Weights of a small contrastive audio-text model: text encoder norm layernorm.
Rows from block 2 of the text encoder of a small contrastive audio-text model, named by matrix and row number. Rows with one number within an expert belong to one neuron, the router's apart. Each number is 128 + 24 x the weight over its row's rms, rounded and kept within 0 to 255. All counts start at 0. Numbers have three digits each. After the name is the row's rms in percent of the matrix's.
After each expert's rows are labels from the 100 texts, of 14848, where the router gives the expert most weight on average: "fires on" is the input token at the peak. Only what is clearly more common there than usual is listed. The data: synthesized solo parts of chorales (CocoChorales).
# router: router (text_encoder.blocks.2.mlp.router.weight, 32x128, trained with AdamW), inputs 0-127
# gate: expert gate (text_encoder.blocks.2.mlp.gate, 32x64x128), inputs 0-127
# up: expert up (text_encoder.blocks.2.mlp.up, 32x64x128), inputs 0-127
# down: expert down (text_encoder.blocks.2.mlp.down, 32x128x64, transposed), outputs 0-127

# expert 21
router.21 101:118145089126109133169140131133135125154156153121139069122141137156161128100129082128089151131116090125098089116119094097146103096076129088101136098145149168115141145064142137140130157103125167127116124103108142073139136128102119103112126158151140149140092107134137122159136160137152093146093140112174135143148091131125117181168130114163124086127157137106131112136148143120156108126133
gate.1 094:136137115142106145137145082082103154157136154134147144100122145147096117106151119127155121173139135155185147147143093109136114174140072115144121141118149107144134145162112130118139157141089155154121129125110164129139133142143127085123123186174088087117105133126100105129146134143113108100099121134113153103177173144165126133123130157169132126121131134085169170119159102104149148159108
up.1 097:127113160094156087123114161175155111082097101132129109129118108120139125112116103108085139094129113110093117104080188119124139108147159163132153116140102143102116129111137125144119105108142079104138125112150096116126145142107095161144129092093156163147167120117149142113145120121137144136157137143120121161099097076092145133113104076102125130150131154155084111147098127157107110106177
down.1 095:134154117149112137117133151141134128153148106108117107100155098123139151148109099143129107164132176094122133165151121122139082178147173126115106130100174134104128146140122141092139143081153141152099156143158125131128137095179125114146098150140157078151116149168119109123053132139081116103095124140128111154136166159138086138145114132108161117167134128116118098129137108097110124094099
gate.2 101:119118127126098102113094143102131093104113125132140149142121107120179129108106097144120173127167159155107159139152120119114162126157118151104149133124114158118087101092081128146148082170147142183133119136111090133111127128112157109108150095134134124127115163133099147138098159132127137110149149153141170165175133097122121084178127110103114128140120138103095148120094093154151185124093
up.2 091:118138139116131131114104109120148089101158138107158101154143127164140160099122136114137145141147112117104143148143122146172130112108106164152109090108118097107097140151134110155132085135194090136100138146200097143103168122119125130153107178097106091148112123111092119077117127128154151127165118154128116144123155123138134137087118116130101107176074129133147114152119096099115166117111
down.2 101:142134133128157123103104144115158160134122172117133145140110133143142135148126135116117177118100164113097094126109119147085152108160124103141128153133107118114105164099173087153133149159129110093103133141141137131128138091110120076139122148088103135127183136118166143154079144126108105089142143139106156151117150068135119089168137106112158117178118121121111122155099134078094115125083
gate.3 131:112111127140098124123169131113117128091125120106134135119136087130132154157135133088123133110102082109107150136131138093145132085150174140176124104108134151125114125140123198136173134084135163164113109135148098098099101122109116125107170159108150146138097155140112125098135147123138142102151134109118119164131134148169105136143137061142150117131154149050140141147150126111128179132157
up.3 137:112120130153108120119166131124111116100125116104135149123124071140131156154130108069123126107109093110105144135134127088137134090153166136174119108118112149118108151152116199134183124078136164163112109130152104099111122137113123131100166167101142140110089150151112120121128142138133132107157137099132151142136140141172109143155129079137168121124130135047135136132119132124139180127151
down.3 136:125146089165137088087127115166160147120111124113131139159178155139123130129106172134172150119118128154157116125144113136109109120134139111124144124134129179087167109093157086189141115131115137098151123133128153122163170136105117120137123125179092092194124123121141161134125124121114115106157123123149132155158159142128121108124121069135118064172144096149133139133110118125138154116101
fires on: "f3"

# expert 28
router.28 093:133149093123134163153132144088121158131121101100107100157146131109143097176164122125131102104151128098138066115144130144124122118124199132088119078111163140121156113145145133092164131105119128120121122165112109125163137133105157129116119113144136181136132121091131080118122116134188123117131139103157100157154133109110113139115161135148099093159098114110130119107201106144099124129135
gate.0 100:124118141129112111151169112139148143120150139157153131131138116102099131114127115153090128150100117142114146114126084132136154121137111138146135116174129130164131128130132128179133107127137149138113110078133138130102100122161145133141130123153096094113135127150136126155151153078141082090139078131163068157128103142150079163123101097094112186188126158114088160120098141167101125103158
up.0 106:127140150111106147154136075094118155144166127182116130155149130095101128131123111128111166174101123130122135089109108126155124121127121175143129122174121107173125131174143149147115121165121127154118130098140159081126136141170158141150131123130113117127134090136150113155139119100140090089153124119139095166103153157136123167142130091093119163197132130134086122147117133152100117138181
down.0 110:118150124114110139131085099113142153153106123137118177182107129108106133140150180097152152104168120136156155160147133113150135113109137153149145147130132072153143137119118153110130137169147134087120113113140181103125093125121118115122088126089107074122123139122089114128120128112136108107141101139121085094134151141179102185101146148096148113145100111133093160133105116140121145184137
gate.1 085:165149132101153124150167164147138118110136125126164130146136124119155153129124126156133167147099105142089092165162135162172145134120108153132128100093058152122118126102057116118120112128157098135170111083106073082105144149123129137127148137134156120144155126131150150109157135136097131121102122144112157129144135181118096100121146142091131129165129130154126127168125089131146117133169
up.1 087:112152139135109136185101143126082156128072169158138146117135086152136116131109141104104108143107117156111137079083144110148125110109139129097140145133134124157135173103120114117134144124143176145148141140119136105111103171121138115106126111137128119107119121143127084136087100141137116152170159121110116123119116202124116129098113183153135084161164128113124110131180106170131087111147
down.1 073:138129095112122129188115172118115129129101133147129133092105104134137126119096156133140123144132098128166077131154141116140129144147106161113095126136118134094065138149098182106121158149151101115148129127134132134089136142137159141148122144114126160170104117102093113109153175138135142130088103120133150165106115159127169136128114105162164115199092124163115170096131122087137107108116
gate.2 110:141137150133143136188130127120111068135119086144133144132125090130126130083142110193106153140116114115119126126110134083123099158099121127134158098121155081125116127080123185127117108092124122103104101107097149149131136095136163138167153121158138122108101131175124148193100183170146142137132118154152094130127087126154149145148125103145142116114140132125143161132112153102130120136149
up.2 106:101094095132118107110116128106131137127124163134158112139123156113140152164082134070160103104126145163116130117130139179115116105133136128123120173154143134118137118119118095118148135159140112152140148153134128117130118174119084121065100145104114109146160149123117115023181115109127113156098139125138161128133153116114104135105123151109110137162087115100088126137138097150141118099115
down.2 116:156175129131141131152132156096119148140131144120086133156153121151166102128156104145122120145113160121127122134125171115120186133122113127096154133167137127124145128192200111116123141074123100064129137150137112159123131174150091143125159121127151164139131163146106159137066121126125134129083162112130123132116097106148123137094136163165119092116171130140125132145140125106111141137144
fires on: "#"; "bassoon"; "cello"; "tuba"

# expert 3
router.3 096:127118112107134152119134151167137092111090122108134107140149126100082149161070113139132077126133139121103143112155132094088169075106125136149162112077140100145141143140115136111119107107108113118175105112112106171153119162131101156137141148107152140133142169092095151116113152114107118101124162109159106130154137104165143103135095155139149114160159159151108132097138159153101119097098
gate.4 066:114134141140147146125088131080072117141116106138135129158118157136133133149118151108130134172150108136098112156113125154196139132131156140101085152138110141157121111104115080162143122148150118122099132138103192145161138101118147144116075078164111137152156095109102117126133116135163153133101108128114133094152093156094117126117155093146130166105143093136159126106099106106138170119113
up.4 051:133117092092130152149179145132164121152111097122131133135103115165125131141080097091137126118115194161125138153133142154144129176136130135144164133138119153149159105128116119133111174127122140169166087119150112103130090165112151142158107127114122148083135170132109156097154093143124118123175168112103137096091114154179126097140109112121155133093116118142084125126112155143142123115096
down.4 056:117121136135117150112121155122166129137159165128144109164142101173100122101131128117114147124122110139137123149105173094133122085150110120149130098136111103130144140131119132137115154099120100108113113076151123117157135171147139134122180158095099132138113193088138146129121142106140119093098098159130182107109109148146125125173151105095101086160072125114121176172095131149096145136142
gate.5 086:146123135102131131109118137129142094127097148148139134130106143113099126122086108130104103104123152099138119161109146145127147195159146125187106133124128155103129132097102149158140170166186098174107136105154140106090109093135163109116109136101099105115147116129114115109151128127102116117109104180150098104113119090150127146095123124165078143152131126084094126169124099116153166154116
up.5 087:115155167130133159128168141140100109135117123161122114104119123094154131170114151146066102117094135072149106136098162130122161146183117091172073156113160087124135149138109141165125166131164107107099121102141147115127101086119133100079125150142134105136117111101121101173150110144125146132142115115109122120138127148153121112135116129105108169130161180101119123135160112112119120123163
down.5 091:107126079152124116165139102087079137190126124137115110171113122111128101136093126139136138152120136091163150139140171119114154136104107144129136153158113107091092130123126116139154134146076120156109160139147163159110167122133112180113091143119156127093091121182112124127086117130145130131149096156136108126110137144091118087134156145119140136150126122182108124144109117175091149117148
gate.6 112:135121140103139176142175157114124107138128125117143131137130144129149091179106174074108094135125138151118144146099125173137143114108126124087115152103103145087153147111113100202121121084099129160123135118105119101156178133079143095117136130120151079107134100107109157129111124135130163128115125148146128102119117144149136119141118159099118159150137099113112131136111118100080144098187
up.6 117:125128137124147157155159145117116098145134123098124133146158134131160098156103162102095121148124119143125132152091139176128158121114128119090123168098113118101156120109127089173115104127130127150086132111085143131162170133086147106127140128098187091106117083132119153135124113137133149134088136164161124132130087115166133106134134135120132173165154102127084137137141117133124133083204
down.6 102:115151096146144126094107180153142158089122132152142118137091114140125146123121159142069133120126137147134120122104115143188141082143145156132110142087148152174078147143158145111111121138068138145131104095144146192133151156114103150114073132111115148126137137107127111115121153130122143145103112131172138137133110123101061093160130132127114158127146095120144121107112112110171148131103
fires on: "violin"; "5"

# expert 14
router.14 109:095138140122117131136129128176129119117160151114162099138110125159152144154115141108161114144111157114142132138136124143167126124156078097102144160114164142116110153086137152191124139085138176122121106067142112121146154165093127082126137147143136077086140096128144120147112075142123150130134105133111129095119094156132135116129130102105128158135102109139116124144165165083105086095140
gate.1 102:120123161095104126123217086122166141155098165123139094081137129133146151135124149135182097111150159084120083136138127126142125128090165125104101136101124136149128090085145121131133172134112155105129129105107139145142123114128141093149121126203127144129110100151119137132154125106126110108157167115122116124137120165155138166147129144116091096138125104124139147148118123085149172129120
up.1 103:160158152149119063137194089121152128163119161102147147093110119135132147121102145147148094119127155127116130128082143123123134135101086125113126153125124148128121088078154134149100155173139166116135108109099150126107146126145175112167126145171128148181107105118132117165159096117167127095129143120120083144140112121111115166151107120139145103114114129096122133138129125101157128078157
down.1 111:099169114100132135146121117112154114098176111141133123095148134137074135153141132113107146133105142129171111162129139073125111162107128133128082107162131131119105121149144133155142100162100112122136134127133143136172092096120098124107175146103107160125148099128153133107117091177150102143113137129189137118069085176110095115117122118150119144135130118122123119123123144101104150169183
gate.2 118:117088139147126083107169166099122157128129140143133131095160134172101154130145143139143101141124208139142090097154121145129142170065149109100107152110130149135097105108140133126135180143135085139108109129109165155112133105119139156137112131137093128144109084142151110183127140141162103123093114128114120131171146149129157075151144105101130153122152145120135151104108145108116127117153
up.2 122:141168123098120180165094080134131109141135138109124147150093093072152118136113116127113152101125048120125157160110132116124113097181109141141146101136111123127161145142119132142124094114101160112141144115143082078152112154141115104115140131120160118132132168125101144073128123130086152136158157118145151129100112106121111188125100150134121119145093114132115123152161111140160132148109
down.2 111:158113172138124110155149159094171145127114120138132076144125148109069165152156102119096118136095128120106153142150093133138157068131144120162147106135107123117122123168161150116076143128149129101132115102160169143119125100150147104104101109128115137149106144131073137121116173173135122105118137152105140162142094103154142137141113110128132093122140151146116096118129114120198159143126
gate.3 083:143150130113110153132120136052136095101106155157126122160167128179113130109130124126097097125098090103106143086130124115139140092129107115083127154099133139147121110132094129131087106115133120089131125133129152172098080138127119095081120106105117131119117096091135141083160140061127122126156144087096155155127130141129147126126138120159122152105139099150107107161126115126118119178168
up.3 076:100128137145126162104150103157107162149145080134160120135137114061151114124099081089135098119137142133088109145150116141128113130114119136128117115185148118131144117128203115134183172155106166155179121112151108130128103131126150127123121138130143132119166144109129127106155100172148147115093140126121114146120148144116105145150134152100142144127110207158159116124103147113144148134151
down.3 084:129124139126131126131077150151091169126123128097101123139147079130158134133141130159176145131150104176172134129163125174146109114118144154119130132116133149123108154105072131159165133137083136149110107070148119149148117135144116082100093113171117123137152086134082143140176138114115122147130124142108112129147131142125177159070130117115130120145110158125138096115157076146151113130133
fires on: "g4"; ":"

# expert 20
router.20 112:091118100100119132146134106132151164157164129165131085102156133127099102145146134163100115147124119147128099155181136122103120127147121101155136128163160123129103127174133151120171146146117152145101139134128118183153140128126100110122102104115098144132151117182125129106117139118120104066145081156129143136096118113100121095166100164095087135158145101116180120083110131122101135158109
gate.4 067:091097133121112139126099167152088106144104118121148128113081098108167132110079116092138115134149124128097125104092169165137147114116167132129077134102130137125128123131109119128088119094165134104061125114146128101134123148089150171112116119137127094109111114143137156150134138125165144097128155151145139096132087144093138121130123173147120116104079129158091119104133117099147126063111
up.4 060:129143136133118136093104106122123174128110130170117150143091104114119126132105084152123110148128082131105135148127163148113138154157168151141117115088164142163155171126112117110139163134113170110068108093108141146136118127108157103082128089113112056134143109132118134135172165127124141111133135179134137109116125141121137111140124162151117162122086123173132089112102101131120090133084
down.4 070:167123142145123137091095086110107132129134076097147101126120117085120099144172126138113151097090102132155165136108100130136140133132119139121117132165145102148149144176057111120110166127090100155115131186142127085141147127144111174156142098166132089101142137126155155113147128094136123168126152129122111119110151157124135146135150133170133154135141144093142112130146088136115080145112
gate.5 084:139140120181172099133113091152081104132143178106128109115121121165092189144091140105110081133151110146121178148125113102128154121110155154124106111121139114104138113123137109136117157094104110131110121145120123116114103131160098122137143158142137095094126133161137153137149117107130124109073091129116103156114115114114124151080160077172090118091098097120119142157101127149104105148137
up.5 075:104107162149094090125154138069114140130113120119118101078130102163122117136140112143142150122156134157173134124132159158148181111114100170110123121145133096125119144140119106116135158078103104124131088140143122128111103108118082153154143153103118165127117171165129105103142110115143118088126109115098140159115109111117124164109157111162123103103083148122130151109075112169070122119132
down.5 084:127137125154129162140116149116122139173130143160144143103122102118095149115139106104105128171165153160166141110140122138099080129157152116141102148114125119150145143122105117075064146149127127130114128106133142135063102154128131155152110129159151191140129107115122126126139166166128122142132120122124079145135157140133095080111138079164139144109103074102098152093124115108158138101104
gate.6 108:107104092110120115141161160073146122131180106093119153141173146088121136179136106169139087124115136112129152081120117158107152146071139089161124109117151133112115120109132101144102116156116110124095131141109120107155156139124108079102102142087131170057139099138153166138130104127114143104137163128118100096133137142099103128119163152129112125123121121108137146172116111135127120118117
up.6 114:149148167153132143113070097194121149132098147134138094099083117173149128088128152088120172123144127139130107162131131087146122102174127170094126152118101136154157133141115165125146147116124141116159110130158122140098096127136149174163164128157122097185105163120103093123125130140151133150127094130125143133132115117156152145150093106117168120130145152149125118085146147131134135148150
down.6 111:155155101110151125169128138091133122138120127154116107153130140099140130116180101145098141082122140150099125173127126138088162119164130127125179164116125147116142127118085129114062112104148182150139076109142149154101124175098141130112134102131102136141134159153193132143132133132123087140158161106153121089103102100140130141123118113129162156100125139111074114146133147141109147121137
fires on: "trombone"; "trumpet"; "cello"; "clarinet"

# expert 10
router.10 112:136119120141109084077090142109159139131135131113124132118140117165193158122163087118150164115143108107108114129142067135129154131114161152147158094115134155123131139094105130117140104132135122130152111091117099100129151163137135137145119117120160105091121131153139156177130141154094124147070109103166133128145136147097146112157090141130128115160134150146164095119127137076090099113178
gate.1 091:155121123132153135135149093158122138114116116106117141111118119153083084147106166130141148101153138137117122131115131155122128128144132151090107161111131148139094144125154081136120145089130144110111141140096150112097122095110111136102120115081125152172118150122117149125140149100104187120117141150108087161110168164161088146161169071114121141099147102110104089142110133118166197119101
up.1 086:103139130106143114130152091189133155107120126143112155111077130108129141129095153160165150087113161132128140122132153143104167172152149131099147135165117134120085158125155091119119133123175161147104132133139098067104094117136103131151089178103129120142125136153140138164101129104136176097100110123129144128112088100135098113151111116127133120110149161109098100157113145100155150092116
down.1 088:125106128130131120118117114112144141118056155153125150103121134120133078092114104104084146112080116184111159194095089120140151144133140098173124148127149154122129134123135114086139157101100090111077147116134136138119141122152180119127133113090102174124122123121141130112089172145134089155114150125114122165148141161097125134145134152140085132123135121103178120133139139141153106119130
gate.2 085:131070122110121123184143118101096124133131138144159097133134155128146157161105133114135115159101149078115131117164111126109085129108111161128107101136104092088158145138091127129134078127094079141129121140070083150114141126122106126154138149168106090113106099081129126094099095095117131096134134109124131097089087090175121138109137104145120096131123104129125146122118102151126140140132
up.2 082:134117168128122121173138118123118111123159149158158109148121128126106110113104182112124135155116180155096129135132103147105113125131148112118149106134123108088152153149098127065149111147095142150169115096101085101117149159125130135128144112130112146139100123119098158102112129157101135093090150131120151112064135075162115146077129132149070131159113151144112129098162110169121131123114
down.2 073:116091153131144134120191133141108144121094160136156114144130142123181104140153146158091110092096106164092126135152108110143091143142177116151104118092082096155113147141155161104097136099134107147092161102115110105135105176153100172109120153126145085186131146114136096119160138148116178123139101127155134105100088143117127121168133118123137136132143122106130106139112131120138111122114
gate.3 065:098091106139130088116128112140116101120129044151144111118107140130120114096099143122116131141147131140092118143130122159104135153133097139110097143130118099091085143152135120149067125108114141121074138161140128110147143100142131176154120104155101155176104126149075144073136077123164155130149122119145115110138108082143122104080154144116121122118119134140078141106132133136124119123091
up.3 061:112115114142115138156096111107127098100122116143151088174113142116088117116118129112125173064138131134119110133130114089124086130129129129088101118088106114125130130164114192144143118119131108140107047118121165128135130118136153149146161121131117133156132216132106125101138140128096165119166166145140137086151114124113107140121123120140145151128121147125127114126155089101086139110169
down.3 063:114122149142122162148148105134117134147104114092139140164175128138136117120155128161088071156158119157139160163107109109099096107098109137154129084066145150097076094165126103149098103109162105198143118171107096122123150137119094119146126120151092131145134131148136107109149135117121124160104134097110168124125152143087110112122148125146107139139105138135165125101130108128110135156158
fires on: "clarinet"; "viola"; "horn"; "cello"

# expert 2
router.2 101:146135155138138108104131089143148121117182150115143140106084134085149081114145143118120123151122150119106120140150109142131164146163058146164126166137113115142134147101166152173138128113130159150119129112124100077075125141156135159166093106164145116107134112096135098151156104105139113130092149133129139115115113139164098142139123160085150124059106128122103146139137104121151104143144
gate.4 106:147141133108134093138144136148185129110117076095167115151137158135131160118121123132119083149136132134157152099143147133141104144178141115100157169146130158095093145135112115122113130083097117113062102128120155119147102130098131128124088106102116130135108088127131097143118127170141176153129111150132081097107121138116095109149120100166110164124094087133153121126105145173103091130143
up.4 097:160171105085149084137112112171180130148135104104132120143139150096131139108102150116116092133113131128135146101141120113128117162190106083102169166118097136118100130134115112125099123098100121076083119152125165136134097133130123144108067127104114144138105101117159120141104140103146176136146103142145085105113121130121077108157121105151094153114098100143150117121132140162122117152146
down.4 100:124157107115142140122142167113099148123086169138089156184130130096099129124104133131127130135152108150131119105146158131121139117106143067115124110122174097127165136110129103125130157135110166139134146134096159131115138165126117105094157086173102166137124155132125133153113143102169107142106151117111116168092115116132136181092148144083118086102108184108160083127124130103113109112134
gate.5 062:135119144135151112143131114157175152134056130104166135098120112143105173111148117119154113104138115139160112103111127096123108081146168095121153156147131120122109134082121153104145134136132101112091120129130168183136119126113091111118127174147140112181112126129128112092117156146145159143107118124124105095087101139126126115058111080117109096108137113120126122138117130128124197145125
up.5 058:118112125144130115105191122066094120159125150137147132133104136141161112136142133112128089160112110145162099116129122138098142137083135106136110152147185133123112128178069107122142132155142159114166164121125138170178115157114119100151121146119129126142116109128136111191117139117136112169135148117123142146158109116123105131138104132189164140116105166166161127082134129102139148109098
down.5 057:110154149101115122121079173140103095143114136156152106110110116124094145206101124117131121131114138136165096132115194112161112147128125129145120098138120097104141125117114112133114132125163113114089130155125185093131124133127068094164138099077123118120118126099131137145132169120143135122162135123130143081137119106147107110145128141113136102125166147146146170107125143150124150142202
gate.6 135:132121122134135103137113128059135124109107084119124168159139155133080144190107122137124093153141062132132123116122138083145117166145146148088160118140115090106155125126106133124125119150134129102154138117107123145145121129103131128123100110142125127091147165143143084127100043134114164128106151134116106140154075128152120113157118153106186115090137122135145126145142115144120127170136
up.6 145:125114136118107157131159121187110126157166168150132081116123097129169098059145128121123116103092174106143134136129121164109130080099119108155100140150139172131094142149143138106144139120120138146103115119136119122118149137157117130101164145114139136158115102115114167118160186133156112127161099114132152131101193125112149132102143105150068157152141121132120130110122132107126157085117
down.6 147:143108111135125140098162160138120138107132061120143153129124119114103146170170091125123172082170080106114141125136164081135100137099141167146111138185107119128111113155128103108123121142119129111134116107128138130107107079138165141120149174110142115081115152103121153134139193141141123150106110129103136143065167125135121144129127131119111132160129134134097158121158143152118135097168
fires on: "cello"; "#"; "3"; "tuba"

# expert 25
router.25 090:073139139119172137139124141136079091190097111124101134154138108154118101140121103147123160124096147087115112123085157145154158154126144114088106145088144107133101125121152124135136138109159138168128168108104179111151096115150114136129097067140128111125149132131175149196090100172116125148119128112109135127139153118136100134120134118130123148140113130151129140124136128083136108078121
gate.1 101:128107121123140171143177154089114130144156131134117126149136156138119134161126140136160138147133116109095135128104119082103136143140157110095150146106155137139139150098101160102113147098139104168146140093143127082106133131132141159125134068122135108149128115102145158112157107106128149175117119113144164174105070157148100107116117124120174142176129108147104103124136158122114145053166
up.1 095:124134122134119100116061105180143122138110139120132139109134109117153106113123141118116127115137151110169115142121114182153133113092082155149125107133093125116121108149155099113115077151110136073099127155136114176157125140137122095136118170167104140113141140166108101158126155135133151094118134139112102095165167115103157144130140106132100127100124147112110154140145104117164100192075
down.1 111:151112149141107113125110157165097139134118116137149114155153139143146120103142112141120151150159139122145131104189131177137092157099138056101118095122156062155134124128125178106122116127148101115155121108113113132108142112106137147096142101169092116087155161159145116082159115157119142132162102143139112128164117134119126137166161129149151159115112123130092147112103141090129128109180
gate.2 115:167163126130142161128128135136107111125119103153149144142124117133137103103145097140140071133118103101087139131086151153116125096129176074135132144128150125132093120146157091151171149138136147161152141160113131174131192114126078143128123097143111172084116117098113133145085141142093144132150150102138146137120163161147131120142112145135111110106146097116102138153131131142186145092084
up.2 122:082088127137119110121128130118158142127139152100110130121134149105117149153101150125110181132135150143181123125168097121152132166140099178132122112137099133127154137118103183092076129136115104098092125114142133089128070147139171132120142149108161081172136142153134114100152114127154107117102106147117116119126079092120132139123142112116148157131110151136147113105120124119075099156184
down.2 120:156152136079120105154143112125126101109152141155111119131129134120159107094147097135095114161149115115147142103153155152124086153142147140104127105126123129123134081083081148153126150071155169119107106123126096095100109148135110153107143142123115152093160180130110150139119122124135128127143128110140100142143110162178085182165109132099145084174154104101099150116159135130118162139133
gate.3 126:114145122135122135140075165125138149161099127145109139120130145180118162131121108141123165149155152125119114123119153135124105175133175149085151141116152126149147085140132113129109148103110155100089187166132152076137095115129136125092146121095099157133119138123136122171105155105171093139148108141136136193102126104115094133117151147153118142094108102108177159136108146127095115139150
up.3 124:147109138136126140122174122142129130111150120115142113136125123081134094104132156125138085085085107133135149135136110115130152091132091123186119115137094148102090163136117140128143100126155101154164070106132110171097185157137138122155122111166143100121150131162131132076146120156095181131114150141105132112141116163114143114126120108122153121162148158122092113121171092131176132111094
down.3 131:107140145112127150115172131102112128126149176104116110072108105128106115110066106170173114145125127120118165090127147158165141149138159123090108150135114088100115124108149136142129152110063122139153144152123117132137129158123105136126139083091093138105059141101127177140111134102142127160148148131117153161134112146127147122132182121145145134117134128126169093132163117150149149103135
fires on: ":"; "<end>"; "oboe"; "tuba"